From a checkpoint of a small self-supervised image encoder.
Model: 3.95M parameters, 32-pixel images, arch perceiver, norm layernorm, activation squared_relu, patch size [2, 2], layers 10, width 192.
Training: adamw at rate 0.0014, 4100 steps.
Data: trained on regions of photos with short descriptions (Visual Genome), 2.6 epochs.
Rows from block 5, named by matrix and row number. Rows with one number belong to one attention dimension. Each number is 200 + 20 x the weight over the matrix's rms, rounded and kept within 0 to 999. All counts start at 0.
# v: attention query, key and value (stacked) (model.blocks.5.attn.qkv.weight, 576x192, the v third), inputs 0-191
# proj: attention output (model.blocks.5.attn.proj.weight, 192x192, transposed), outputs 0-191
v.136,213,222,197,183,203,187,217,175,213,195,191,185,174,196,216,221,177,188,184,234,204,187,201,180,192,202,196,200,211,238,230,217,188,170,219,226,188,189,182,211,237,215,176,185,197,196,201,196,156,214,229,213,188,213,189,194,209,207,199,212,211,188,188,203,163,204,215,213,204,211,191,204,234,229,207,211,236,187,209,175,218,170,188,195,198,180,189,216,215,195,196,198,198,219,242,205,218,174,179,192,219,213,234,220,193,209,195,211,194,187,198,206,187,194,193,223,202,195,209,193,196,177,189,179,162,207,184,193,208,183,191,236,229,191,221,184,189,201,187,225,208,175,186,200,199,209,207,236,240,182,190,179,189,169,193,188,207,189,194,176,185,170,172,205,206,187,207,200,207,189,219,188,214,203,208,163,171,195,155,212,178,193,204,194,161,201,191,189,214,233,190,199
proj.136,217,192,205,211,191,208,180,208,185,197,220,190,212,205,206,231,228,181,175,193,202,197,191,196,217,216,184,182,205,203,202,208,165,208,224,195,192,218,195,215,213,208,191,200,210,206,196,202,207,197,211,193,198,176,213,192,201,185,191,194,219,212,217,184,192,247,226,198,216,195,190,221,199,208,194,206,153,182,183,208,199,169,194,181,191,209,191,185,220,183,219,215,208,165,158,212,171,217,192,212,202,185,212,200,172,209,215,190,214,188,169,203,199,207,190,233,221,191,176,179,201,236,193,199,220,185,211,168,186,165,225,207,199,190,167,193,210,203,202,187,195,216,187,224,196,190,207,197,183,200,180,196,200,192,207,188,207,196,201,183,162,214,213,152,183,171,228,214,209,204,207,144,203,206,201,202,218,196,173,194,225,198,217,196,205,206,223,177,184,206,180,176
v.137,213,209,219,191,206,195,213,241,201,216,180,185,213,193,200,184,229,216,226,190,209,197,204,184,209,177,206,188,215,215,242,199,164,187,209,204,187,198,203,204,232,189,174,202,211,168,201,199,180,217,252,201,195,194,201,200,184,210,177,219,219,233,193,196,182,205,186,194,204,221,226,195,208,206,196,204,230,209,202,195,195,179,178,186,180,209,187,196,219,195,187,202,223,177,201,202,189,195,181,195,241,197,223,236,195,192,204,232,202,218,222,201,196,186,206,211,199,191,180,201,195,180,200,179,192,189,202,191,224,214,200,234,222,196,234,186,188,188,200,193,206,171,183,222,190,191,215,222,219,202,186,198,210,179,189,206,200,210,203,164,206,162,182,223,180,175,198,156,195,177,214,202,216,194,225,199,198,221,136,189,195,194,209,235,166,170,200,207,194,210,210,176
proj.137,189,184,194,203,177,188,185,191,223,193,208,210,197,191,208,215,192,166,176,174,188,205,201,166,213,206,206,196,180,211,215,202,183,191,234,239,210,219,239,221,210,195,232,181,170,183,234,246,202,183,204,188,181,194,211,212,216,175,209,180,217,213,194,190,186,209,205,209,201,186,184,221,204,201,206,199,152,178,200,188,215,170,181,198,208,206,254,189,221,167,208,226,198,193,170,192,188,186,191,205,170,175,179,185,182,210,205,168,186,210,196,195,198,256,211,203,208,198,215,200,189,217,144,212,192,178,189,205,228,173,186,188,238,219,169,185,230,192,193,211,201,208,205,193,213,192,196,215,195,207,194,213,216,202,214,194,186,167,207,180,216,238,187,166,232,178,206,197,219,225,228,193,222,213,170,168,205,194,145,216,213,198,192,208,205,210,239,164,199,233,194,189
v.138,207,205,188,200,194,198,225,167,219,182,187,219,229,248,197,185,206,217,193,216,196,201,230,172,175,225,191,177,207,197,178,218,227,200,223,159,213,187,201,198,213,186,200,212,159,205,183,191,181,176,170,191,235,200,193,192,207,217,180,180,193,211,192,196,203,202,191,195,188,190,211,207,215,193,210,186,201,217,207,199,195,236,208,225,218,152,235,205,224,189,216,198,188,191,233,220,219,190,202,188,184,220,180,204,218,235,223,190,220,206,199,195,181,215,184,181,203,198,231,189,216,236,188,186,195,201,182,209,212,193,196,205,228,205,208,228,220,192,221,215,182,225,212,168,223,218,211,203,188,198,200,197,191,204,213,183,206,197,207,237,214,200,191,195,213,191,185,199,208,205,205,193,190,180,214,214,204,181,247,213,181,204,202,155,183,196,173,203,202,169,206,214
proj.138,193,233,172,186,214,192,186,223,179,214,203,185,197,186,203,158,191,224,198,229,211,186,200,222,186,172,207,221,192,184,194,188,211,182,200,149,172,210,204,206,228,205,190,204,217,224,213,191,229,207,180,210,219,202,209,185,201,218,189,211,198,211,179,213,200,219,219,176,215,172,212,201,211,172,211,178,245,215,180,181,226,209,209,188,176,224,168,199,187,226,196,193,179,193,198,210,219,218,220,223,192,213,190,199,210,195,186,170,196,187,226,219,179,178,186,192,211,190,208,209,230,183,217,204,198,194,204,207,180,217,191,205,186,195,210,221,184,173,179,186,199,209,221,212,187,177,186,193,212,191,220,197,203,192,212,210,214,208,203,233,203,205,200,233,188,222,225,191,177,187,198,166,187,192,236,214,196,206,233,196,205,207,190,218,188,199,170,234,206,190,199,161
v.139,167,168,172,204,199,220,169,219,176,196,193,180,232,215,188,197,231,178,197,184,201,181,188,180,213,190,193,173,188,174,186,203,230,209,204,197,215,190,205,170,165,187,180,216,193,217,249,193,237,188,200,204,210,197,223,192,200,194,176,207,203,214,221,196,217,216,178,168,187,199,222,210,187,181,179,183,180,194,161,219,163,216,207,225,179,153,258,214,186,153,187,212,224,188,170,194,176,206,211,193,192,176,159,189,192,184,209,185,206,218,197,193,204,192,209,205,218,214,196,223,226,212,234,210,190,183,236,202,189,198,263,169,164,198,190,163,227,192,197,187,202,213,208,204,224,176,211,197,199,221,212,185,214,207,209,208,183,246,186,213,200,207,208,219,220,234,198,236,209,190,211,217,185,194,230,228,214,198,218,221,226,197,198,206,225,196,179,211,203,193,194,198
proj.139,192,215,214,213,204,181,180,172,218,201,231,191,203,210,199,222,187,210,186,200,204,198,210,217,192,189,217,200,221,234,210,184,219,210,199,205,194,183,179,195,231,221,228,197,209,203,215,201,202,184,195,181,215,211,157,205,189,209,209,208,181,188,190,182,184,211,200,197,200,213,226,223,196,188,211,199,249,190,200,192,189,209,206,200,221,196,243,201,236,177,185,221,187,242,235,216,194,177,190,198,212,233,208,165,195,213,215,179,196,203,216,194,201,225,217,167,193,219,200,224,180,222,185,174,184,185,178,201,227,196,139,173,212,209,220,204,207,202,180,214,212,216,214,193,195,198,222,218,224,203,185,186,189,210,196,191,203,151,202,188,231,206,189,194,210,242,200,224,176,185,224,213,226,188,181,199,169,201,159,196,191,201,198,214,193,207,216,199,215,197,189,207
v.140,208,183,212,193,183,201,207,201,183,196,180,210,221,205,220,207,201,207,210,203,185,192,188,180,193,200,202,204,195,188,209,196,222,211,186,202,205,223,173,194,203,186,207,229,185,213,177,181,227,173,193,207,196,188,185,195,206,194,181,187,187,212,197,207,203,191,205,169,198,182,196,216,200,209,193,224,174,205,178,212,132,217,215,203,197,178,176,179,190,179,209,207,200,201,164,201,217,222,219,204,214,213,194,186,212,189,200,187,209,214,183,195,209,198,211,179,218,228,175,220,193,212,197,215,191,212,194,185,201,195,208,165,161,177,192,205,207,191,190,184,224,227,200,202,214,201,209,175,183,209,176,203,190,201,218,235,203,196,212,212,194,201,204,229,216,220,203,218,204,228,174,207,182,198,167,206,209,179,181,217,206,182,212,215,179,217,209,202,200,208,216,216
proj.140,201,208,200,195,210,176,215,169,212,183,215,193,210,213,179,198,156,216,183,181,184,179,229,232,188,181,219,203,203,209,165,194,239,202,208,207,182,169,233,186,198,192,211,178,208,168,237,238,213,191,201,184,205,207,173,199,187,204,188,216,200,211,203,198,191,184,175,214,195,214,219,179,196,212,195,185,188,194,204,192,192,217,221,200,219,219,240,197,175,212,192,206,186,213,239,213,200,218,175,211,186,211,210,173,224,215,208,169,212,179,231,192,175,229,184,195,176,224,218,189,203,210,191,202,200,212,191,198,213,238,188,201,229,220,210,188,206,205,233,219,198,175,218,175,200,200,230,229,213,215,200,191,178,238,203,184,183,169,180,228,239,202,186,192,214,209,172,209,179,194,183,202,230,219,169,188,153,189,206,182,189,210,211,189,199,200,194,194,204,202,214,184
v.141,221,203,214,206,200,199,184,196,200,198,200,197,208,189,215,215,208,165,213,200,183,177,207,170,211,203,202,217,201,190,234,192,189,205,217,198,202,183,202,229,176,200,198,198,209,200,201,219,201,228,196,214,176,192,189,196,204,193,200,214,186,215,238,205,201,202,247,204,210,181,195,179,211,197,213,195,191,206,213,187,210,186,209,193,208,257,195,216,189,239,200,215,215,193,190,184,204,184,215,229,192,191,192,212,200,182,190,213,218,206,227,176,214,215,206,201,175,189,186,209,186,198,199,195,189,182,203,203,200,213,207,208,186,191,184,194,200,202,159,187,206,197,193,207,222,205,194,181,218,209,211,203,193,212,201,184,176,174,220,187,200,206,217,212,191,181,187,209,179,186,222,192,223,192,189,210,209,209,192,197,212,199,206,250,227,196,209,185,219,190,196,191
proj.141,199,187,183,213,214,209,202,231,201,190,188,194,192,192,203,194,210,208,191,189,194,221,176,194,214,207,197,183,180,227,206,216,212,200,188,228,197,220,209,159,207,189,191,235,186,169,201,163,180,199,196,198,212,223,196,209,194,194,188,223,200,230,215,242,213,206,169,190,187,189,208,184,226,203,189,207,169,211,211,204,199,212,188,207,190,193,189,208,186,200,213,177,214,176,256,237,216,186,191,231,210,176,201,205,193,187,205,211,205,192,190,223,184,160,186,209,220,174,206,186,188,211,224,226,214,226,209,207,197,200,224,198,188,200,231,212,170,204,227,203,187,181,200,227,210,228,211,199,190,204,206,187,211,180,187,222,191,218,197,186,206,145,212,225,175,200,220,198,196,219,184,158,185,199,191,197,205,206,189,200,214,207,216,185,200,183,178,177,205,213,178,164
v.142,185,218,226,201,213,165,209,192,207,220,212,218,206,217,193,202,176,207,186,206,219,193,218,176,187,193,176,207,225,196,184,191,200,180,180,184,180,206,205,205,217,208,193,198,195,164,226,173,200,217,180,215,200,180,232,184,210,215,194,200,197,173,202,178,194,221,211,208,200,208,206,221,202,204,219,173,209,217,210,187,223,190,179,196,186,197,183,192,221,242,221,208,215,206,180,201,184,202,193,201,221,205,221,235,196,201,220,206,218,179,207,203,202,220,190,192,170,198,196,198,189,196,190,170,206,214,194,212,211,194,195,206,214,218,211,193,195,207,201,202,190,198,199,186,202,191,186,190,225,189,217,206,202,189,179,199,210,183,207,228,199,193,217,146,195,177,200,203,219,186,194,176,189,202,180,189,179,204,214,220,166,194,216,217,215,224,206,208,212,190,218,218
proj.142,211,193,160,198,211,219,201,214,188,196,187,201,184,182,211,211,227,189,209,198,214,200,159,183,216,206,206,194,185,190,237,195,195,206,220,195,187,235,208,195,188,217,210,191,177,199,191,181,174,219,225,216,184,221,212,204,214,181,182,206,188,203,197,212,217,177,192,186,182,182,168,209,207,198,185,188,168,188,171,204,252,205,190,212,190,198,168,220,179,201,223,180,210,191,179,207,224,181,194,216,204,182,181,189,202,211,183,179,187,228,155,195,197,169,205,211,219,219,186,219,220,194,167,203,223,168,223,212,164,183,184,193,176,182,228,199,179,178,219,164,188,205,200,217,189,193,195,198,185,199,218,195,222,176,178,207,203,220,200,198,180,193,219,185,193,195,214,208,194,208,211,189,174,179,217,217,229,209,192,216,214,174,197,222,151,186,181,205,204,203,191,176
v.143,206,208,194,199,200,203,213,204,170,192,212,217,194,222,212,180,220,191,203,194,194,197,185,229,224,193,207,187,204,199,190,188,185,201,216,189,170,200,225,184,180,211,195,200,172,194,174,197,192,197,186,186,220,205,173,178,182,180,217,186,190,188,217,207,197,193,169,177,178,169,208,210,196,201,176,190,202,201,192,207,202,189,192,207,193,169,191,195,229,203,197,199,191,215,194,233,193,187,213,200,212,225,205,182,203,197,197,196,208,194,174,192,182,179,205,177,208,213,212,189,223,224,193,211,214,204,203,197,187,220,198,206,183,195,209,218,204,214,208,199,186,216,208,201,208,224,204,201,210,198,204,211,211,177,179,224,194,187,200,184,209,238,205,206,211,181,206,176,179,230,219,194,183,204,222,193,204,204,212,204,191,195,178,202,187,203,189,183,201,192,207,211
proj.143,182,221,197,207,220,199,207,160,212,206,198,182,215,236,182,236,176,210,199,218,172,193,207,233,186,226,203,218,245,206,206,198,225,209,199,207,190,205,202,185,181,188,216,182,206,234,190,201,209,201,167,165,196,181,192,206,189,204,197,196,202,205,206,163,206,213,194,217,198,214,214,185,183,215,216,181,245,201,217,191,200,211,209,207,211,213,199,194,220,212,194,210,182,233,209,192,193,209,207,192,201,226,223,192,204,201,169,192,186,190,227,190,204,207,204,184,202,174,192,202,186,176,173,190,194,197,156,185,226,193,207,196,212,222,194,189,208,187,196,196,208,172,197,169,211,215,198,212,205,189,185,216,170,206,196,209,206,180,185,185,208,223,195,204,198,208,189,201,183,191,207,265,221,206,193,193,157,195,208,169,195,201,218,168,223,202,188,199,185,169,235,216
v.144,163,210,194,218,207,221,169,185,211,200,205,209,215,215,204,199,211,186,190,182,185,212,185,216,197,218,207,207,181,210,158,203,206,220,207,207,202,180,200,199,167,201,197,197,180,229,192,207,215,189,188,197,199,205,244,196,209,207,201,174,177,183,203,182,226,193,198,187,186,194,184,172,150,200,169,175,181,209,208,189,197,217,217,225,216,217,231,182,147,224,207,207,181,219,214,201,197,219,222,212,165,218,191,174,206,179,182,162,220,181,191,215,219,196,198,185,196,206,222,234,212,207,210,217,224,189,185,178,177,224,210,167,183,216,181,184,228,194,222,192,207,214,205,193,205,199,190,158,192,187,191,202,207,199,203,199,197,183,190,210,213,206,239,167,190,226,184,221,221,209,185,218,192,205,181,228,201,189,230,176,210,194,195,180,202,210,197,185,205,178,205,207
proj.144,194,200,198,181,225,218,196,201,174,194,176,217,193,190,201,157,180,212,208,214,210,194,201,198,203,186,191,193,199,186,207,186,224,207,183,189,200,206,153,196,198,209,203,208,223,238,198,174,179,197,187,216,210,204,211,200,205,222,200,227,189,219,201,220,205,164,178,189,197,183,209,193,205,203,200,182,226,230,211,192,187,224,213,203,225,196,143,205,172,241,188,192,204,208,254,212,228,210,209,228,218,213,188,193,211,183,196,204,204,196,219,210,195,165,175,184,204,177,204,207,209,161,232,214,193,200,201,242,210,230,160,202,182,206,245,211,183,183,206,207,212,194,199,211,176,214,185,179,193,196,199,188,182,171,180,224,199,230,211,219,190,193,199,216,190,201,194,197,198,198,194,188,157,189,198,224,179,211,244,205,186,203,163,213,198,179,177,219,181,190,216,174
v.145,233,201,221,193,204,196,183,246,224,220,226,182,198,130,215,199,222,180,188,185,189,172,206,193,221,189,189,202,195,190,237,186,162,174,212,226,184,173,193,204,207,180,172,215,211,180,252,194,199,235,235,214,167,186,189,236,213,207,199,196,214,210,239,207,176,178,246,197,213,208,222,200,229,226,215,216,219,209,239,205,227,154,197,196,183,214,204,208,227,181,183,191,194,184,209,215,161,176,179,209,247,191,209,183,194,188,188,210,185,194,215,197,215,187,206,232,190,185,197,187,189,185,202,190,209,184,208,207,178,218,173,209,205,225,214,160,199,211,200,186,207,186,214,211,198,181,194,209,213,206,214,195,210,179,175,220,197,186,233,180,205,189,192,181,194,186,206,214,175,195,196,222,198,211,201,194,199,217,137,189,207,212,225,258,182,197,243,192,200,221,208,200
proj.145,218,175,182,213,180,195,162,213,207,186,175,219,199,193,189,206,212,169,203,172,218,229,202,133,253,219,215,187,169,188,226,217,175,190,229,234,189,202,196,216,224,191,201,184,169,173,218,224,196,172,230,198,207,195,202,197,206,174,201,225,233,179,172,217,213,241,188,227,166,199,198,241,220,202,194,219,153,198,167,177,168,184,207,198,205,177,238,188,240,147,239,215,197,185,167,226,181,165,182,223,191,183,208,191,219,194,209,221,205,211,190,211,216,231,198,229,215,197,205,177,206,268,188,191,208,198,232,198,205,213,235,193,231,203,183,173,222,211,228,203,200,185,182,197,227,198,223,187,213,198,171,206,201,210,196,187,173,194,170,192,192,241,191,185,242,188,195,194,215,223,200,141,180,202,152,173,214,179,130,214,208,204,162,197,197,207,216,177,225,213,187,198
v.146,207,200,208,175,184,210,217,205,192,195,199,215,206,247,202,198,185,216,199,190,206,201,221,227,165,219,215,215,197,194,190,209,242,191,207,163,180,213,207,163,197,201,230,213,178,194,199,199,210,213,176,197,219,187,184,170,184,213,235,213,189,189,174,213,204,200,161,172,180,187,224,204,178,207,198,175,205,212,189,185,214,215,203,215,224,180,283,212,205,156,201,214,181,221,215,188,254,198,229,191,174,184,210,201,210,200,195,205,187,215,186,188,195,181,185,165,192,218,214,202,196,217,160,190,197,204,189,202,198,186,197,173,191,193,209,205,222,186,222,172,194,233,201,182,171,195,226,201,167,187,211,196,180,203,220,173,206,229,198,219,194,196,184,242,205,215,175,204,210,186,196,204,185,197,183,199,214,176,232,176,210,199,206,154,186,210,189,172,201,195,217,206
proj.146,200,234,226,213,205,188,222,177,179,190,195,213,179,189,206,185,228,188,210,206,184,201,192,189,162,176,187,223,216,180,193,183,174,186,181,170,213,193,167,201,210,190,200,189,229,226,186,213,196,168,213,204,226,185,200,182,209,206,190,225,182,231,209,195,205,207,237,181,225,212,189,211,187,214,214,205,252,188,215,212,203,194,208,186,185,202,133,191,229,229,198,219,203,201,204,207,189,224,213,196,232,222,209,187,191,216,184,175,165,200,211,228,199,211,197,223,194,195,188,185,218,172,223,204,183,205,234,176,194,179,185,193,187,196,177,226,219,216,194,190,207,226,202,207,209,171,166,177,204,193,182,157,198,188,223,181,209,201,205,228,173,202,204,204,201,221,186,205,192,206,180,152,191,213,233,226,223,213,209,209,202,231,193,235,224,202,214,217,207,186,207,212
v.147,177,174,226,218,221,200,176,224,230,220,199,213,213,182,209,193,195,179,179,186,217,188,198,189,204,169,200,193,213,185,196,197,175,212,209,200,191,188,221,167,176,200,209,194,213,202,214,195,198,199,192,190,177,183,194,235,194,186,193,221,234,198,207,213,212,193,244,223,209,208,195,222,215,211,210,228,191,205,208,207,193,202,170,188,178,178,233,181,205,181,194,188,193,214,186,196,188,200,143,215,212,187,191,204,187,163,179,207,186,213,191,207,206,183,250,220,183,179,201,196,187,161,206,207,220,212,214,208,215,209,214,219,202,210,176,162,213,199,211,186,195,214,184,199,229,200,183,224,175,222,194,206,214,220,174,205,199,220,214,204,205,192,222,202,205,218,216,176,215,192,213,215,213,185,208,225,182,222,148,203,181,220,185,242,184,181,199,219,200,211,164,192
proj.147,208,192,221,197,195,196,186,202,191,186,193,202,189,198,216,202,226,200,202,176,199,204,175,183,211,193,221,158,173,201,231,192,200,206,211,255,205,214,196,224,226,227,208,206,195,146,229,206,188,182,242,205,195,212,198,212,209,191,200,190,187,205,178,216,193,215,214,203,215,216,202,227,189,202,181,227,149,193,194,206,197,209,212,210,185,199,249,196,215,187,204,211,194,204,207,211,188,185,185,204,218,189,192,158,200,207,213,229,168,180,184,190,225,214,196,192,215,209,188,190,200,264,188,197,191,181,185,210,195,200,196,212,199,191,229,215,189,173,241,220,199,161,215,190,197,206,194,209,182,204,208,226,212,207,198,204,172,190,182,188,206,188,208,210,233,225,188,244,181,208,216,178,232,183,179,183,173,205,157,196,215,188,197,221,176,187,197,173,211,209,191,156
v.148,208,218,173,212,186,196,207,212,178,191,188,202,197,224,217,209,183,195,183,198,222,220,205,204,175,206,202,206,192,185,216,203,238,202,200,193,184,225,208,204,210,201,187,225,198,205,188,211,202,212,209,198,194,204,171,172,182,190,221,198,196,193,213,173,190,210,189,194,182,169,201,183,206,192,216,195,174,194,204,195,177,199,205,223,206,176,244,210,195,188,200,206,176,188,185,206,204,198,213,201,199,209,187,223,194,182,196,204,204,200,199,199,184,175,180,194,217,218,193,193,202,216,174,191,185,177,199,186,205,176,212,178,196,185,187,203,191,205,195,190,215,211,196,194,216,202,213,178,189,210,179,204,196,202,193,203,184,221,205,193,184,214,173,225,207,190,195,188,216,196,212,209,184,205,194,216,191,205,198,216,217,188,185,193,206,202,193,174,173,201,201,245
proj.148,198,194,195,190,203,184,194,200,206,189,192,201,177,204,190,187,180,191,206,227,189,191,202,196,197,179,202,208,227,216,173,188,212,186,177,199,190,189,188,206,204,209,210,183,217,215,179,186,193,177,188,187,204,182,167,198,186,201,201,217,218,209,218,179,193,213,204,196,192,206,228,201,197,211,211,211,243,200,209,198,169,216,199,184,184,226,206,202,225,209,192,194,179,197,206,190,224,230,205,178,189,229,232,226,215,198,188,201,189,199,215,203,202,198,194,189,192,191,210,189,204,191,212,199,195,213,212,220,188,217,199,188,175,211,207,207,215,199,191,192,211,211,191,183,198,173,188,189,189,205,210,206,183,206,211,218,179,200,171,183,213,188,191,216,179,195,215,183,190,204,214,232,197,203,217,206,175,207,199,211,190,203,203,227,245,200,186,211,194,187,177,172
v.149,174,219,175,222,189,202,182,192,188,207,200,222,195,245,212,186,209,210,179,194,215,198,218,184,185,256,204,202,202,198,144,204,226,226,213,186,200,220,187,194,161,212,224,209,160,228,185,194,234,197,193,192,211,184,213,176,202,208,214,192,182,205,206,193,216,226,168,191,184,223,215,199,187,189,172,188,154,199,191,219,177,237,205,214,215,193,242,193,176,188,173,225,211,182,211,187,192,207,230,179,170,189,187,179,185,226,188,205,204,192,203,222,196,200,202,187,199,224,217,229,206,201,196,228,213,197,202,193,211,214,224,198,187,179,163,175,222,205,197,191,187,240,212,175,208,194,201,196,185,206,193,215,209,208,210,176,196,216,178,227,211,213,209,180,214,200,194,214,224,219,196,190,199,204,185,199,206,184,227,211,216,177,205,171,216,236,209,191,194,178,189,215
proj.149,157,222,193,177,207,185,196,182,195,211,195,201,203,219,178,190,175,204,203,199,218,206,211,217,174,197,191,215,187,209,190,200,207,194,192,207,211,179,181,174,213,212,214,208,210,212,193,205,199,200,189,200,233,228,181,199,183,219,190,192,175,225,189,201,193,164,219,182,190,214,211,172,213,198,207,199,256,232,188,210,215,204,212,215,230,215,175,215,205,189,190,201,183,228,234,204,238,221,205,222,209,197,174,202,194,169,216,190,219,189,221,199,198,172,194,190,206,209,203,213,211,175,236,198,181,204,196,229,187,221,175,151,190,208,237,219,215,179,199,192,196,181,190,210,195,177,203,207,205,200,210,171,189,203,214,228,203,224,197,223,206,192,193,247,211,235,196,213,204,185,185,213,201,189,223,219,162,203,234,209,202,204,173,198,196,182,179,213,190,191,215,220
v.150,190,207,168,216,194,203,199,157,181,183,195,224,232,216,190,206,203,215,186,194,209,199,222,226,183,198,204,178,194,194,138,219,254,229,201,188,196,195,214,204,172,209,203,197,185,239,190,197,213,182,168,193,215,215,207,181,203,212,202,186,186,184,204,206,218,194,185,204,208,173,204,189,196,188,169,198,228,191,142,178,254,248,216,218,220,184,174,208,206,242,214,199,183,185,218,174,208,199,237,198,178,218,179,201,180,203,191,190,230,196,203,201,154,215,206,197,204,208,209,213,198,185,183,231,219,177,204,191,187,209,212,233,225,217,171,200,212,203,179,194,194,202,208,172,206,207,192,198,204,187,205,184,216,199,197,193,205,213,195,259,222,239,204,178,190,190,201,173,205,218,187,188,176,166,204,187,193,203,286,204,209,204,199,168,196,193,159,174,203,162,187,226
proj.150,187,231,228,184,227,217,204,175,180,225,214,217,194,211,214,154,161,218,224,210,192,203,202,272,201,231,189,210,217,195,211,189,209,199,177,181,192,203,160,190,186,205,235,196,215,226,172,149,193,229,211,215,200,204,257,188,171,209,175,169,160,213,195,192,213,140,206,163,221,207,205,175,195,190,210,171,215,217,190,197,248,216,208,187,208,205,126,196,153,254,215,172,223,204,232,179,215,196,222,177,227,227,190,202,198,204,182,171,184,174,212,215,191,170,204,168,216,242,177,242,233,114,188,190,170,204,188,226,196,173,145,180,183,193,232,217,169,177,183,192,217,176,187,217,174,208,191,179,179,200,207,171,194,181,221,213,204,245,215,210,191,172,225,218,184,207,187,213,178,210,186,230,180,203,211,229,196,206,260,177,191,203,216,217,222,205,197,230,207,161,247,196
v.151,202,155,190,208,191,227,192,204,205,188,202,204,223,183,191,189,209,168,213,184,206,173,183,201,228,190,199,218,180,189,205,206,210,226,193,192,206,196,187,209,160,181,213,226,194,189,234,200,237,199,202,193,202,183,200,189,198,209,196,227,210,202,220,192,200,215,201,181,224,190,213,185,188,199,201,200,163,209,202,216,203,203,219,194,186,194,197,205,200,186,198,203,188,191,174,195,205,187,183,187,209,208,155,161,168,188,205,189,191,200,212,198,217,188,240,202,196,218,209,197,185,211,194,242,228,190,214,176,203,235,249,215,161,197,179,182,205,202,187,171,193,211,192,221,209,199,201,191,205,189,190,196,198,200,160,209,205,207,178,191,210,193,201,242,200,240,204,212,188,184,202,193,206,205,210,202,207,198,190,190,226,192,190,195,187,220,201,214,191,200,186,193
proj.151,187,234,211,187,225,203,209,192,188,190,181,198,192,216,187,214,173,191,216,206,216,212,196,166,214,203,212,214,205,216,213,185,223,191,189,228,202,226,191,176,215,205,201,205,190,180,205,197,156,207,177,205,215,210,197,207,182,199,192,214,192,194,190,218,198,144,233,203,204,206,197,194,191,199,205,208,229,204,195,208,199,190,224,219,219,173,197,203,190,212,218,194,208,203,230,208,197,145,159,199,216,192,214,174,210,199,200,216,189,184,216,211,217,186,209,193,190,201,198,207,201,207,208,211,198,203,166,235,205,217,154,202,190,204,228,179,177,201,210,196,210,183,190,174,178,211,186,200,209,190,200,191,204,217,188,208,200,200,215,178,210,171,191,216,215,200,196,207,183,210,194,210,205,197,205,196,174,196,190,198,184,187,202,215,184,177,202,177,201,199,189,210
v.152,216,175,185,191,175,220,195,226,211,179,186,188,198,208,202,198,186,182,207,171,202,188,185,219,197,171,198,192,183,205,222,203,180,202,194,201,228,189,204,224,191,190,212,217,195,206,202,245,208,186,178,199,188,204,208,201,200,200,208,236,165,183,196,191,192,196,203,180,203,186,209,205,208,210,225,178,134,188,203,199,179,214,226,181,222,204,240,194,187,249,185,197,209,210,210,166,222,197,189,219,180,206,184,175,188,198,200,187,218,184,198,213,211,194,196,197,206,202,195,221,196,230,167,211,162,208,189,185,193,229,220,184,164,208,197,192,218,181,189,178,223,215,191,221,231,184,222,183,183,183,177,212,197,220,213,216,199,195,217,171,184,189,218,222,210,223,186,203,214,222,183,211,207,224,192,198,218,192,213,188,225,201,217,217,241,218,203,210,204,217,212,230
proj.152,190,193,213,191,224,210,212,187,203,226,192,191,194,209,180,221,209,219,214,203,198,210,192,199,198,203,182,200,218,220,216,182,196,195,170,228,213,188,201,182,213,206,174,194,210,206,200,190,194,214,192,218,228,207,182,225,195,225,175,205,171,214,216,208,201,161,178,191,197,235,216,205,208,216,202,220,204,204,220,220,164,205,219,187,180,200,169,197,184,147,189,192,208,197,190,190,202,212,177,187,206,225,235,227,218,179,185,221,214,174,214,204,206,186,189,182,210,198,185,196,202,190,263,192,195,227,195,204,191,183,218,199,180,196,200,232,217,207,188,189,217,196,203,228,210,188,188,177,199,208,201,175,193,200,190,224,198,237,188,205,201,164,214,228,200,202,212,228,212,217,201,222,177,208,187,205,180,223,229,195,192,223,212,220,238,213,192,210,179,203,181,225
v.153,211,191,233,213,229,205,188,207,204,228,215,210,212,187,206,201,227,191,191,203,198,214,196,211,200,221,181,189,213,201,165,182,194,199,190,199,182,177,194,193,204,214,175,211,212,188,208,189,209,210,197,207,188,193,212,191,218,186,203,205,198,220,199,203,213,197,217,204,198,229,188,197,206,177,204,192,240,192,170,190,232,196,171,222,194,197,194,213,220,205,196,194,226,201,184,226,182,205,194,198,208,224,195,256,203,203,200,197,183,213,180,204,199,182,218,203,178,197,187,184,212,179,202,217,215,213,198,199,199,211,192,221,234,225,197,192,212,206,191,205,180,180,203,196,175,210,188,223,232,217,213,213,209,188,203,193,200,207,185,230,191,184,206,194,182,171,222,197,208,195,197,219,202,183,200,199,192,209,218,202,196,194,171,222,165,216,188,192,201,186,205,185
proj.153,174,222,171,207,191,209,194,165,216,163,211,199,207,232,204,186,175,201,190,193,218,213,186,175,217,197,222,182,172,205,188,225,226,207,215,183,192,196,201,216,197,211,214,204,183,213,206,222,209,186,227,191,211,196,188,183,213,184,205,171,227,221,189,206,182,243,194,207,235,184,188,229,232,199,195,186,174,173,180,177,249,192,196,212,215,206,229,205,207,216,219,223,198,238,215,204,201,185,218,213,205,187,165,153,194,207,218,156,194,218,171,170,215,206,201,201,216,213,220,194,199,224,150,194,203,158,192,212,205,220,162,204,232,186,197,167,186,200,219,194,177,195,202,191,202,215,226,192,202,191,200,200,220,222,181,187,174,170,199,214,197,242,170,188,217,201,182,187,192,197,211,132,206,209,204,206,189,169,213,198,202,197,187,196,169,187,185,187,216,215,214,185